A small image captioner, trained from scratch.
Model: 15.1M parameters, 32-pixel images, encoder arch vit, encoder norm layernorm, encoder activation gelu, encoder moe top_k, encoder num experts 32, encoder patch size [4, 4], encoder layers 14, encoder width 128, decoder width 256, decoder layers 8, decoder norm layernorm, decoder activation gelu.
Training: nadamw at rate 0.0015, 6800 steps, batches of 128.
Data: 45211 training examples, 19.3 epochs.
Rows from block 4 of the image encoder, named by matrix and row number. Rows with one number belong to one attention dimension. Each number is 200 + 20 x the weight over its row's rms, rounded and kept within 0 to 999. All counts start at 0. After the name is the row's rms in percent of the matrix's.
# v: attention query, key and value (stacked) (encoder.blocks.4.attn.qkv.weight, 384x128, the v third), inputs 0-127
# proj: attention output (encoder.blocks.4.attn.proj.weight, 128x128, transposed), outputs 0-127
v.63,084,190,208,207,183,163,233,199,226,214,169,201,196,231,251,202,188,181,214,190,233,226,199,192,170,174,195,158,200,215,184,201,195,199,189,188,196,184,203,200,197,214,231,179,215,196,215,173,188,215,210,189,204,211,189,193,197,221,229,192,188,178,181,200,243,175,168,180,222,202,165,199,200,186,195,202,193,177,194,206,199,193,200,167,203,199,212,207,208,199,193,197,190,211,223,194,189,254,210,230,185,223,192,185,226,186,216,191,197,205,198,148,205,201,182,170,174,165,243,165,237,178,238,195,210,180,212,223,167
proj.63,071,184,216,217,229,155,163,192,183,156,210,196,212,224,211,165,197,212,198,214,230,190,173,141,212,218,200,180,231,190,229,216,213,172,226,198,221,200,182,229,223,216,202,183,168,215,219,193,193,215,214,208,222,177,168,204,183,225,192,198,156,203,215,187,198,185,235,212,204,193,221,190,175,193,176,205,205,216,205,182,194,214,198,183,212,189,212,199,172,204,211,195,214,236,211,233,196,182,157,149,212,214,213,210,186,219,160,189,200,205,220,198,207,225,208,173,213,214,187,200,193,192,176,168,203,188,191,188,213
v.64,079,233,235,236,170,175,205,235,178,196,219,168,183,182,211,176,191,228,178,221,199,190,221,200,206,193,225,196,204,220,174,189,197,210,185,194,210,207,205,186,232,220,216,178,174,234,166,219,210,221,208,190,172,198,147,222,190,172,194,212,171,210,192,216,209,215,173,232,229,205,230,195,174,204,173,218,211,203,197,175,234,191,216,228,157,211,224,203,222,177,219,238,213,205,208,196,179,194,215,200,200,214,197,209,176,164,206,243,217,189,192,183,224,214,205,213,201,226,187,204,220,202,193,181,200,197,182,210,169
proj.64,041,201,198,200,226,191,178,194,192,203,168,246,216,218,210,191,182,200,223,162,200,216,202,214,246,183,220,229,191,192,224,170,213,221,235,204,171,210,213,208,166,198,198,205,239,197,197,199,222,183,197,231,201,190,224,165,180,191,195,249,199,194,175,193,214,207,208,201,168,186,192,172,221,211,251,205,218,205,187,191,182,168,209,206,222,153,159,182,191,204,169,206,159,167,209,191,186,213,205,212,185,221,204,209,242,172,194,219,210,192,187,216,224,225,180,202,207,189,201,197,193,197,199,209,201,211,231,227,196
v.65,128,209,191,194,219,181,210,203,216,216,198,203,197,177,164,161,220,187,194,229,200,196,206,181,188,211,191,213,202,177,184,199,214,184,205,167,202,221,215,234,213,221,227,199,209,185,205,213,247,207,190,198,215,208,139,213,199,200,224,204,153,211,194,227,212,197,218,199,229,235,232,199,232,189,164,192,191,175,211,196,229,203,223,207,209,202,215,205,207,177,176,234,183,206,232,202,186,195,192,149,197,184,205,206,228,198,163,231,214,195,215,193,175,213,221,187,166,213,205,168,215,203,154,196,195,158,194,175,199
proj.65,206,226,201,183,216,206,214,204,196,182,221,221,208,233,217,244,157,225,192,185,213,221,227,210,198,226,236,226,223,226,189,178,159,187,199,222,201,205,224,202,211,197,181,186,228,196,217,164,191,191,205,212,187,183,215,161,183,234,193,186,198,205,164,192,210,228,164,203,165,177,202,211,190,173,216,188,205,191,200,205,198,167,207,215,215,175,187,221,177,197,196,167,186,160,202,191,219,205,204,232,203,219,231,169,200,206,215,176,191,218,206,229,244,228,159,164,183,192,200,216,182,186,202,209,196,212,198,183,207
v.66,106,197,227,197,181,172,180,213,198,194,213,175,183,193,166,162,217,162,199,218,184,186,175,204,235,190,189,204,189,189,193,226,222,199,231,196,220,199,202,237,184,214,195,217,177,196,187,201,217,171,163,195,208,245,223,211,237,190,223,193,183,199,203,238,215,206,209,159,194,211,189,195,219,204,173,230,174,212,189,208,209,201,214,226,163,203,189,195,218,206,149,207,207,192,202,234,189,189,192,174,204,233,209,204,221,205,199,214,222,185,205,189,158,183,222,226,209,194,246,211,213,170,164,211,205,173,229,184,208
proj.66,082,224,148,188,196,227,215,197,204,219,200,237,191,193,241,212,184,197,195,161,222,209,231,214,215,203,220,214,188,218,206,164,178,205,201,207,191,187,226,187,207,226,220,173,207,184,208,150,198,200,226,205,193,189,173,180,179,218,173,202,214,216,185,195,184,223,181,204,159,199,204,216,196,202,246,187,235,199,180,206,215,171,196,214,218,185,192,229,183,193,208,173,190,175,206,207,198,203,190,225,166,209,248,188,209,196,175,180,183,226,209,210,217,224,181,150,174,177,187,186,185,178,194,212,187,199,236,182,194
v.67,083,151,207,178,204,178,206,220,188,194,171,208,243,213,203,183,180,191,219,159,216,189,200,181,195,195,199,208,165,206,181,178,206,187,223,202,177,216,201,219,163,189,219,206,174,227,184,195,204,182,195,148,200,214,182,201,180,179,183,195,195,198,248,183,246,196,191,204,207,189,241,186,221,192,188,183,218,188,198,187,195,160,179,167,173,198,190,199,203,204,171,188,216,186,218,189,165,193,221,219,184,224,204,213,231,220,174,218,150,209,162,208,197,204,210,223,219,201,210,209,186,171,197,183,183,222,219,225,192
proj.67,056,234,143,208,193,209,224,200,231,215,183,226,205,202,204,209,188,196,182,161,221,176,236,213,208,191,201,199,220,217,204,197,226,193,219,203,210,185,253,160,179,197,199,185,205,230,201,179,196,229,184,211,185,223,191,186,191,200,192,224,207,177,184,203,196,194,198,187,185,217,214,237,217,218,225,207,203,165,213,201,207,208,224,208,236,229,195,167,183,206,196,186,175,210,192,196,215,212,208,215,193,192,245,207,173,211,190,180,221,237,213,182,210,215,176,166,185,193,188,205,236,180,211,233,159,201,234,173,168
v.68,078,233,225,196,174,180,224,180,218,215,227,191,192,191,192,189,212,165,193,170,195,197,182,216,215,222,190,198,213,177,173,179,236,184,187,188,205,198,195,207,208,203,209,226,211,197,176,222,212,205,234,235,212,211,172,179,238,201,188,208,214,197,240,198,222,199,209,221,194,223,207,228,160,211,209,183,231,182,200,192,217,204,180,192,217,221,257,202,183,182,183,207,201,180,235,189,191,182,234,218,158,181,196,209,215,203,228,202,204,185,160,162,205,213,198,213,162,222,221,180,181,193,203,185,212,227,190,240,226
proj.68,040,186,167,200,194,215,212,218,178,168,191,239,223,206,219,198,167,197,212,202,191,227,214,220,189,187,230,225,215,211,227,168,218,183,211,218,169,227,225,202,179,187,160,198,215,216,195,178,211,226,205,212,195,203,215,210,179,217,178,206,193,176,153,186,198,231,177,191,166,172,202,198,176,193,222,203,211,195,215,189,166,186,195,187,224,147,199,188,216,202,193,216,172,202,213,180,208,205,182,215,213,239,202,183,179,214,169,182,220,209,213,149,217,188,183,188,210,206,170,204,210,203,202,201,191,191,247,193,154
v.69,100,174,193,234,193,181,199,212,210,216,232,204,158,165,179,207,193,204,173,200,209,182,196,159,207,191,176,176,190,214,225,196,191,214,218,193,200,194,208,200,223,221,214,213,193,205,183,188,234,206,176,167,199,208,188,232,229,175,213,188,168,222,228,218,204,187,196,216,179,187,208,198,206,226,159,183,216,219,222,172,219,236,193,185,207,245,176,205,189,191,181,231,194,216,206,197,200,212,255,193,193,172,216,158,211,222,164,217,189,196,222,172,191,200,203,200,197,218,212,217,194,193,251,166,209,203,220,172,202
proj.69,061,211,180,159,217,180,214,208,201,166,203,218,215,215,221,220,162,206,186,200,221,239,220,201,209,197,209,198,207,193,212,158,172,188,201,192,191,182,195,211,200,215,153,192,244,191,205,200,193,210,201,228,196,200,192,167,176,209,179,192,208,204,164,199,210,196,158,215,177,194,204,215,187,182,219,198,201,196,174,206,209,170,202,190,231,143,197,250,181,174,170,172,201,171,221,187,222,196,199,221,210,221,229,198,206,211,186,197,226,230,226,205,222,222,193,149,191,168,169,208,185,195,213,214,184,205,212,205,211
v.70,094,206,200,208,185,190,211,187,174,210,215,205,161,179,187,190,197,177,197,193,211,183,171,209,172,209,151,216,188,181,219,202,205,231,192,168,215,179,223,195,229,194,218,212,212,202,184,214,208,181,215,203,206,239,153,193,225,208,197,210,181,198,200,225,181,179,203,198,229,226,229,194,228,231,180,215,200,209,171,184,207,244,187,227,172,196,217,169,223,203,149,251,175,203,198,239,181,195,229,173,205,201,197,208,228,204,196,207,221,217,197,173,194,173,202,208,216,228,186,192,200,189,215,184,182,237,222,198,176
proj.70,149,239,201,203,207,208,204,199,206,167,203,223,226,248,216,229,181,209,209,179,186,205,223,222,194,191,231,218,202,221,222,194,199,193,208,203,199,211,249,180,204,190,173,180,224,222,209,185,186,191,186,235,181,194,222,178,183,193,182,200,194,196,160,206,222,217,166,197,170,177,201,207,195,179,231,189,203,197,196,217,196,177,229,206,237,169,196,219,188,175,191,164,191,176,196,183,240,211,217,229,221,214,239,177,176,203,199,151,200,206,208,200,223,219,164,180,188,169,205,226,210,199,211,217,163,209,199,180,185
v.71,112,152,209,202,198,243,201,222,193,208,200,221,211,195,236,216,183,229,188,147,224,216,216,237,225,191,199,175,219,217,190,187,206,155,158,189,183,195,209,202,195,211,171,194,183,185,228,194,162,221,217,204,189,200,211,164,169,218,197,172,195,209,196,193,203,236,192,219,206,228,187,212,192,194,216,184,234,186,184,220,207,210,215,184,212,215,229,208,198,222,232,182,224,193,195,193,199,216,194,234,172,226,206,195,185,232,206,182,178,175,210,213,192,230,176,169,179,217,155,189,194,216,226,204,203,199,193,186,206
proj.71,102,190,211,216,195,177,201,185,201,180,175,174,221,190,147,176,209,187,196,236,166,189,166,174,173,184,187,197,205,185,199,218,225,202,211,195,192,209,186,219,188,180,181,213,199,241,195,235,200,212,170,198,216,217,212,238,232,182,220,231,194,171,200,201,207,191,228,200,243,194,188,183,203,198,153,215,169,204,209,190,182,226,195,177,193,206,206,183,214,225,181,242,212,227,189,194,204,192,210,162,228,187,174,197,180,195,216,225,222,189,199,179,178,162,214,236,220,219,213,212,216,223,196,197,203,199,173,234,206
v.72,087,201,204,170,194,174,199,201,203,205,204,199,176,194,192,190,211,184,200,185,192,200,187,213,186,162,175,207,185,187,179,194,204,203,190,215,247,179,220,221,189,184,173,249,145,215,198,178,200,236,170,183,186,214,160,185,205,200,205,209,189,162,240,228,202,180,162,197,195,190,222,226,171,208,200,216,214,190,214,176,222,197,179,166,184,190,208,201,206,219,222,216,200,203,189,231,213,197,183,208,155,197,212,214,219,167,205,189,182,231,194,179,178,220,194,216,242,209,230,172,237,214,226,189,207,216,222,193,178
proj.72,065,218,175,223,198,183,209,195,207,207,183,230,227,197,221,212,198,193,208,179,191,190,218,216,205,202,215,189,188,209,260,195,214,185,208,217,169,221,249,197,179,196,196,183,216,232,197,177,182,213,203,223,191,192,201,173,177,194,178,233,197,194,179,199,208,184,186,205,153,202,204,190,221,198,267,200,210,204,204,211,180,179,219,207,234,150,194,196,199,188,180,176,198,172,201,186,234,204,200,225,196,226,253,212,181,172,179,195,215,200,204,193,208,222,171,191,187,185,195,202,218,192,193,215,184,191,258,179,180
v.73,079,189,188,164,142,204,212,214,182,217,177,202,164,232,194,231,217,199,206,183,172,216,204,230,173,177,208,237,195,175,190,177,180,173,176,232,195,218,193,182,184,154,202,208,187,200,197,220,207,229,206,194,227,172,192,197,176,209,191,204,199,186,209,202,201,198,191,200,192,194,193,205,185,214,197,218,213,212,213,218,207,178,231,173,159,186,210,183,225,205,188,175,202,225,164,214,197,169,194,180,197,218,207,186,227,179,220,202,208,188,185,201,169,161,192,258,207,208,173,172,222,178,181,194,236,201,178,188,204
proj.73,048,210,145,186,169,190,205,197,225,230,208,201,211,211,216,189,207,197,190,228,201,186,202,232,226,188,196,207,177,210,178,215,237,180,229,207,215,184,237,166,204,209,241,212,188,211,177,204,165,152,197,170,173,210,196,174,194,216,190,218,163,201,178,190,225,186,219,227,170,206,190,211,240,205,220,211,226,202,202,172,210,222,210,222,207,217,195,192,174,199,187,160,194,192,214,203,219,218,217,216,169,189,188,234,218,196,179,204,202,199,173,181,195,240,183,202,189,216,213,209,203,187,196,227,170,205,246,195,191
v.74,128,197,195,176,207,162,214,225,223,229,199,164,208,178,164,171,209,155,222,200,191,202,176,167,201,182,198,229,171,207,217,175,199,216,232,199,204,217,190,226,200,188,188,229,185,197,191,190,254,147,224,218,208,222,208,236,231,208,206,232,182,199,217,227,197,194,203,221,203,227,236,204,201,213,177,165,174,188,204,207,218,192,205,194,177,182,191,194,206,213,194,230,185,218,206,193,212,190,185,191,213,195,232,192,196,197,185,225,235,196,177,202,161,171,236,224,177,208,208,204,201,218,176,179,203,179,201,217,204
proj.74,145,221,181,203,187,219,215,207,205,220,225,239,177,205,244,226,194,205,212,187,217,225,239,228,214,214,213,210,207,239,186,176,171,187,203,208,207,201,240,185,207,214,217,174,217,167,203,158,190,183,204,194,203,200,183,169,190,225,184,183,223,222,177,190,199,205,190,193,157,204,193,224,218,187,221,199,237,189,201,200,217,188,195,201,220,197,185,218,190,194,209,165,206,182,206,211,208,221,165,235,168,210,237,207,236,198,182,188,168,218,198,201,221,241,180,150,183,197,182,187,186,175,205,218,197,202,216,173,181
v.75,090,198,206,195,157,230,212,214,204,178,191,173,211,211,232,214,219,198,213,228,187,175,223,209,154,235,234,197,218,196,178,216,198,202,218,230,239,202,189,196,205,145,196,200,205,169,206,201,174,201,187,223,209,204,222,168,168,213,225,199,203,186,207,159,196,230,205,205,193,172,180,220,249,198,203,195,180,211,192,183,176,177,222,212,176,212,188,220,188,239,191,220,180,172,221,178,233,191,194,202,196,206,180,217,194,208,222,189,219,203,207,198,221,164,174,200,224,178,217,200,252,197,207,196,189,204,177,195,198
proj.75,075,209,241,207,215,195,156,178,199,232,172,182,220,196,189,189,193,180,221,171,156,186,201,193,197,208,201,173,186,212,210,228,239,209,200,207,186,228,196,192,197,193,252,199,176,187,193,202,206,187,206,207,199,184,231,220,210,153,194,231,206,216,223,227,185,190,218,214,176,209,179,185,188,237,241,212,198,218,197,180,203,205,176,232,183,214,197,213,228,194,205,214,202,214,199,167,207,214,237,201,187,175,219,211,191,176,179,215,199,144,182,208,190,182,202,228,202,196,245,183,163,188,182,189,200,181,221,198,214
v.76,107,198,192,237,152,167,202,222,209,189,200,192,194,156,173,193,239,150,179,249,177,182,204,202,176,215,204,220,179,186,191,219,203,201,206,209,209,219,184,211,179,214,223,213,190,221,222,197,240,168,188,201,186,238,198,239,223,170,191,193,212,204,206,234,202,197,207,193,194,196,237,202,208,176,193,233,168,166,204,204,213,206,212,221,179,198,207,205,196,216,197,212,220,186,199,214,196,176,195,196,195,165,218,200,198,217,202,225,211,225,195,223,192,199,228,206,201,210,263,158,223,221,200,200,204,188,216,200,203
proj.76,084,200,188,184,212,211,179,222,196,206,217,233,206,209,246,213,158,217,201,176,208,212,235,212,218,203,229,202,185,202,205,192,205,210,190,198,197,203,218,205,208,222,217,170,215,173,207,171,199,202,203,209,203,180,188,158,182,195,157,200,209,226,201,200,211,210,173,210,148,215,195,214,199,182,238,214,227,204,181,204,216,184,196,216,213,177,184,243,206,189,173,167,207,171,218,192,200,206,162,226,163,221,255,215,222,182,154,184,207,214,195,207,233,210,190,182,171,187,190,196,168,184,201,202,192,186,234,187,193
v.77,092,201,209,173,254,196,213,208,192,225,203,241,197,169,200,181,219,229,179,190,211,190,179,192,188,201,193,219,197,211,228,176,200,243,190,175,177,202,181,185,202,173,207,197,192,192,173,176,232,210,213,214,204,194,217,162,170,179,196,186,184,168,212,176,187,224,187,180,213,206,201,204,164,165,256,188,213,185,198,197,199,225,179,196,192,211,220,252,186,193,217,199,190,231,212,231,227,231,199,184,178,235,207,176,188,187,214,209,180,195,198,207,225,197,221,170,201,210,173,206,190,183,238,195,211,204,179,171,206
proj.77,053,194,169,214,164,201,228,187,194,190,212,181,173,188,160,187,219,179,217,251,218,194,188,191,214,187,151,214,229,206,169,209,177,178,202,214,219,214,188,197,200,185,200,209,238,192,176,242,190,219,208,204,235,238,184,216,221,232,219,220,193,188,174,186,189,208,232,202,229,206,191,206,238,200,161,216,195,196,172,226,224,212,217,168,194,211,210,196,173,235,222,213,179,207,160,212,215,231,188,218,187,205,163,204,192,216,201,201,181,223,223,192,209,210,209,195,209,222,195,191,196,204,168,219,188,208,183,188,217
v.78,098,208,209,224,220,198,204,199,210,172,220,249,200,217,237,194,206,255,191,179,189,250,213,208,181,192,216,191,235,205,190,204,181,209,159,188,172,187,192,174,179,201,206,171,209,206,195,209,176,228,205,198,179,143,231,176,187,208,194,172,214,208,172,157,199,211,166,213,205,183,200,232,204,196,227,204,238,194,225,201,171,207,214,193,216,214,214,219,193,211,226,186,187,208,195,194,191,222,195,217,206,209,213,205,217,217,174,191,149,211,208,216,226,223,164,178,193,213,184,195,185,191,216,206,186,229,216,196,194
proj.78,117,178,233,197,201,178,200,196,185,190,182,162,206,182,173,172,213,195,190,225,190,191,169,185,180,182,178,209,198,182,204,215,214,196,206,202,208,203,155,222,196,189,178,228,203,228,193,247,200,210,187,201,200,212,210,238,212,193,226,190,176,177,221,200,202,192,212,190,260,182,205,188,196,209,155,200,167,205,206,192,183,220,207,179,188,221,211,176,198,211,196,240,206,216,189,200,192,179,210,166,223,192,148,199,175,219,227,219,218,188,202,197,196,165,239,237,222,219,207,209,219,234,201,189,217,206,170,235,197
v.79,092,221,208,181,182,203,220,204,181,208,183,163,185,175,213,144,165,163,202,212,197,195,195,214,238,198,198,211,195,215,203,211,198,226,196,218,228,185,186,243,192,187,207,203,179,213,195,216,173,176,206,208,235,195,220,227,209,175,207,212,192,216,226,188,179,201,213,193,204,165,220,213,206,184,163,220,185,191,191,227,235,225,219,189,196,201,220,210,184,246,198,260,200,191,206,181,181,187,170,192,176,172,188,194,183,242,240,195,225,193,185,193,210,205,190,168,181,192,159,196,206,207,205,193,206,218,186,177,189
proj.79,082,215,203,195,221,193,175,199,208,199,179,223,246,206,195,223,176,196,214,158,181,192,234,214,200,191,225,179,173,191,256,192,212,234,223,191,181,209,232,185,186,201,207,167,223,227,186,179,213,210,181,220,177,184,226,184,200,179,187,255,227,192,179,197,206,203,183,207,168,184,195,193,192,199,256,199,217,203,188,197,189,164,206,210,211,169,177,192,218,177,165,189,199,182,197,189,225,207,211,219,197,215,248,221,214,176,180,187,212,183,193,210,214,191,189,207,196,167,219,196,182,187,201,201,179,184,240,201,198
v.80,111,197,174,182,201,213,176,193,221,193,162,165,231,210,186,174,165,170,218,212,205,189,220,201,237,199,209,244,202,169,201,220,200,190,227,199,230,180,201,219,178,190,177,217,198,207,219,186,213,199,197,176,200,177,193,199,193,206,202,219,200,198,232,222,203,208,181,166,210,203,203,194,159,218,227,210,205,236,200,213,181,167,195,194,159,205,156,186,219,201,181,223,186,194,189,138,226,179,215,209,210,235,182,180,165,212,193,218,228,189,193,201,228,196,196,213,231,210,188,214,218,228,207,200,228,209,196,234,189
proj.80,157,170,213,197,199,199,189,203,206,215,190,246,203,212,213,218,230,199,227,190,149,222,185,199,173,179,189,188,221,215,234,209,201,240,195,167,169,191,202,182,207,207,221,183,196,219,163,198,209,213,157,221,199,203,182,218,214,161,194,192,185,206,170,240,185,203,198,184,205,204,223,199,205,170,191,187,213,178,162,225,225,197,207,213,213,188,214,214,222,161,167,170,172,204,224,238,225,215,176,189,188,180,211,203,219,183,193,201,200,218,210,170,160,199,215,223,196,188,226,205,173,202,207,188,167,177,213,189,217
v.81,095,177,183,211,199,218,210,202,197,207,188,225,181,176,203,201,213,199,210,188,174,223,181,174,203,184,170,189,173,164,214,207,240,214,198,174,152,203,197,187,248,203,221,179,195,185,162,201,213,202,187,196,207,205,198,185,214,200,215,210,218,223,176,220,217,166,205,194,208,209,215,166,198,226,157,221,183,196,218,194,178,213,190,185,187,209,171,229,199,169,177,237,210,198,205,226,186,222,204,158,186,220,198,205,224,188,165,231,206,224,210,197,164,176,228,223,202,193,242,189,192,193,198,224,234,159,185,191,208
proj.81,096,207,245,202,206,204,213,206,145,188,207,196,193,187,240,234,199,211,173,174,184,185,202,206,187,202,202,195,241,200,196,209,147,178,184,226,210,213,180,190,186,188,188,216,220,215,221,232,212,188,213,202,165,203,220,174,182,232,224,171,181,197,190,207,186,215,188,179,225,176,231,207,192,197,185,192,184,186,183,191,194,190,222,220,245,225,228,186,163,228,222,196,203,218,233,189,164,207,181,194,213,215,159,168,177,200,224,176,216,188,179,222,223,203,186,182,216,213,203,213,213,212,222,203,222,209,186,214,193
v.82,105,203,226,206,183,196,214,190,204,160,190,204,211,209,214,213,172,185,198,188,191,171,202,217,166,197,209,196,214,208,201,205,186,203,215,211,227,179,181,222,188,174,223,231,219,196,221,190,193,261,186,194,181,191,241,166,181,202,202,210,198,205,186,208,236,217,194,230,212,216,201,192,167,192,224,214,211,216,191,185,198,168,220,211,256,219,208,213,179,150,203,165,181,196,188,201,213,179,218,198,216,191,217,151,182,181,201,162,170,203,199,166,198,187,188,185,224,163,214,198,191,246,209,204,189,206,179,222,198
proj.82,106,182,155,214,170,203,201,213,239,232,206,188,181,202,159,162,234,190,221,206,178,216,202,185,192,186,191,211,202,197,200,190,217,195,203,186,201,170,194,201,196,202,225,210,181,174,175,180,216,196,154,187,242,203,169,214,238,184,162,207,224,223,204,189,203,191,222,203,183,216,175,180,215,188,153,222,212,202,194,196,212,215,175,189,175,209,168,216,224,217,196,200,196,198,169,216,194,197,222,214,184,174,255,232,234,205,201,178,180,190,204,176,165,182,203,217,174,185,201,194,214,201,190,216,200,187,234,202,208
v.83,092,199,191,203,202,194,225,208,191,176,210,192,185,215,246,217,176,193,169,202,175,198,187,201,213,206,205,188,200,219,231,210,204,227,169,211,203,221,191,158,211,198,206,227,212,180,155,201,178,199,221,213,200,178,189,242,196,206,176,164,213,151,186,169,153,199,191,231,192,220,207,203,214,223,208,203,246,181,173,216,158,206,214,208,256,178,174,228,214,195,191,212,224,233,204,229,184,185,186,207,189,197,206,167,186,205,187,199,200,228,178,200,197,248,202,187,182,209,187,195,204,202,208,204,182,204,192,190,181
proj.83,066,215,204,203,187,194,196,197,216,189,208,172,191,178,177,173,191,199,186,207,250,178,189,192,225,214,187,228,168,177,187,155,191,191,205,191,223,183,210,225,215,184,173,173,194,186,247,205,183,201,226,178,227,162,223,211,173,200,210,217,194,191,226,173,239,191,189,237,180,209,170,220,208,202,214,203,168,199,220,177,175,229,184,179,166,174,182,209,152,213,217,211,193,167,180,199,232,193,208,167,220,226,211,207,217,199,208,200,201,190,212,212,209,207,188,190,217,214,177,191,199,209,166,217,215,206,159,204,213
v.84,113,181,185,226,209,218,186,211,216,194,199,218,188,240,228,211,234,182,200,201,195,231,201,210,205,199,189,207,182,196,208,205,233,208,214,194,201,217,202,208,194,197,190,203,220,202,214,209,192,146,208,165,192,217,150,204,257,194,178,177,220,201,181,188,184,192,218,217,185,175,188,175,243,198,178,205,218,176,164,185,183,208,170,155,205,223,185,196,232,190,193,234,201,214,220,212,171,204,189,165,182,184,213,228,205,187,209,236,189,208,186,166,196,213,192,174,206,230,192,183,200,203,250,179,223,200,190,185,182
proj.84,128,215,237,185,227,169,194,212,175,186,201,200,210,199,225,211,196,209,179,173,230,178,188,166,204,208,197,210,199,183,211,196,168,173,181,214,195,188,196,211,201,221,174,193,214,213,239,218,182,214,245,222,197,169,189,195,157,214,247,210,166,189,204,216,236,204,200,194,215,192,223,210,174,197,212,179,182,191,217,187,205,191,222,192,220,204,247,199,164,213,204,203,205,199,201,188,203,196,168,191,229,230,129,179,187,213,189,211,206,196,211,232,218,214,201,189,239,227,189,219,200,203,183,197,225,217,178,227,204
v.85,103,194,214,186,219,199,189,186,210,179,188,183,188,208,194,209,146,192,191,213,205,189,192,162,226,197,219,219,210,229,175,210,177,181,179,229,213,219,183,180,175,216,173,194,196,204,235,198,221,214,250,213,202,172,195,214,161,213,195,215,198,215,243,197,214,191,178,230,198,194,222,228,158,204,193,172,179,213,229,213,201,158,241,203,211,177,199,195,213,227,199,197,198,162,203,203,238,188,223,223,199,225,196,202,170,208,163,166,210,187,217,228,194,204,177,188,179,224,197,191,213,206,165,207,180,223,187,192,198
proj.85,110,202,165,226,174,223,210,205,235,222,185,222,201,208,180,190,195,192,229,226,180,218,203,232,214,193,200,192,187,214,204,213,231,225,219,167,188,205,208,190,193,160,219,196,180,188,172,181,219,189,163,189,207,213,196,213,226,170,170,215,230,196,198,187,166,213,199,210,182,219,172,195,224,192,211,221,228,205,189,226,197,207,184,212,173,170,156,198,242,175,196,194,182,196,194,211,220,204,228,206,177,160,277,218,207,177,196,198,195,201,202,170,182,195,211,213,169,183,212,187,188,191,212,198,181,187,215,180,203
v.86,110,197,192,219,229,191,203,193,181,208,180,167,191,236,172,233,209,202,197,186,235,194,188,168,179,190,196,223,206,187,183,199,200,225,173,193,185,170,184,208,230,207,250,201,224,189,213,222,241,220,212,200,180,211,219,187,180,194,182,235,170,209,204,215,214,181,180,199,176,210,207,214,185,191,164,191,172,225,210,165,201,194,233,199,208,199,210,222,185,226,194,177,195,213,204,207,218,188,205,200,246,200,194,182,213,216,194,159,135,224,195,203,190,209,183,206,174,167,229,200,195,207,159,186,193,210,175,223,208
proj.86,109,198,143,217,174,207,220,198,182,213,224,188,182,195,180,194,196,205,209,217,166,231,221,219,197,184,198,182,234,212,175,209,208,191,209,221,216,222,200,199,178,186,203,225,196,172,185,185,195,172,166,185,196,234,204,178,241,219,155,172,232,216,187,178,171,201,226,195,215,205,176,188,215,205,169,212,205,206,190,196,203,209,181,197,216,232,177,202,223,223,200,220,230,215,195,196,161,194,218,226,189,165,246,223,192,210,217,186,189,185,190,175,226,196,182,187,158,191,200,187,232,203,219,212,222,201,238,207,190
v.87,105,203,177,230,201,181,198,193,209,170,187,183,204,222,161,204,218,199,231,211,151,165,224,201,218,205,200,209,208,203,195,186,190,214,238,212,196,176,207,237,229,175,202,186,189,216,198,228,232,184,180,203,221,182,252,215,209,197,198,205,219,229,172,210,209,214,204,181,196,206,214,203,225,182,184,215,167,199,223,155,178,199,176,181,181,175,160,186,224,174,188,192,168,209,190,185,216,185,241,193,196,186,193,191,213,173,201,188,203,199,190,221,241,208,199,217,190,201,229,219,169,200,205,246,218,172,209,189,217
proj.87,093,172,213,181,196,195,194,199,174,213,223,217,192,218,218,197,235,204,195,186,151,216,172,175,171,188,200,196,223,203,191,215,189,211,160,197,192,185,183,192,195,233,231,220,192,209,199,212,190,212,147,197,199,201,166,190,225,187,200,169,190,230,183,213,202,172,210,164,229,187,240,195,192,198,146,187,204,193,168,187,245,197,218,204,218,233,222,237,213,216,191,212,199,209,224,230,161,201,169,190,200,161,176,192,225,189,221,194,205,188,193,198,179,184,198,200,203,198,210,201,228,204,230,192,211,195,226,224,194
v.88,094,227,217,185,208,200,183,175,210,192,181,222,147,216,218,199,207,198,207,196,159,195,191,223,222,195,173,188,226,192,184,189,209,260,174,182,182,208,229,189,237,168,216,179,196,183,172,194,219,155,202,217,186,217,198,205,216,192,213,212,195,165,184,174,193,186,208,183,195,164,170,216,244,187,181,203,223,202,220,178,216,187,187,191,199,198,231,195,232,190,195,201,223,191,212,203,192,209,168,183,184,179,166,201,202,227,227,189,180,220,200,193,202,190,216,226,177,207,196,243,186,183,215,161,186,185,208,188,172
proj.88,076,215,202,187,207,193,186,193,143,175,223,183,200,197,210,209,193,194,172,189,227,174,199,182,191,198,193,218,211,198,177,183,165,169,194,244,226,185,203,236,210,239,184,216,195,198,224,217,179,196,229,206,203,192,194,190,176,238,225,187,190,206,215,202,236,186,220,198,207,195,220,188,169,206,191,199,174,197,208,180,194,190,230,201,220,218,228,194,165,215,213,206,224,208,197,184,175,175,180,192,219,219,110,175,182,216,197,192,201,186,193,224,220,221,188,183,224,214,175,204,213,216,204,204,221,222,186,224,205
v.89,101,175,177,217,197,197,175,195,189,199,197,192,212,187,164,170,206,163,210,244,156,186,189,200,232,215,192,220,186,214,186,231,188,203,222,204,217,168,233,205,201,185,188,206,186,213,198,206,197,180,160,176,220,196,222,237,225,188,209,223,227,221,218,212,153,195,220,207,205,187,186,229,238,221,156,229,191,182,167,200,208,194,215,182,186,206,170,221,220,214,173,222,180,205,228,178,211,196,203,190,186,208,216,206,204,210,214,217,226,191,189,212,218,187,218,226,203,213,175,175,210,225,200,211,180,160,219,228,179
proj.89,068,198,252,199,225,201,183,188,171,228,208,219,205,220,249,219,230,203,217,167,185,201,189,201,198,200,201,187,215,217,227,192,173,209,182,200,159,169,198,190,209,215,210,200,212,212,190,210,210,205,187,229,186,201,181,195,183,192,219,183,157,209,164,235,212,201,182,184,209,182,246,194,166,174,189,180,218,171,193,193,207,189,237,209,233,200,247,205,176,180,189,189,183,222,251,220,185,207,161,176,217,199,146,170,200,188,195,212,227,190,204,212,188,202,202,205,204,225,204,190,182,199,204,191,195,199,213,203,197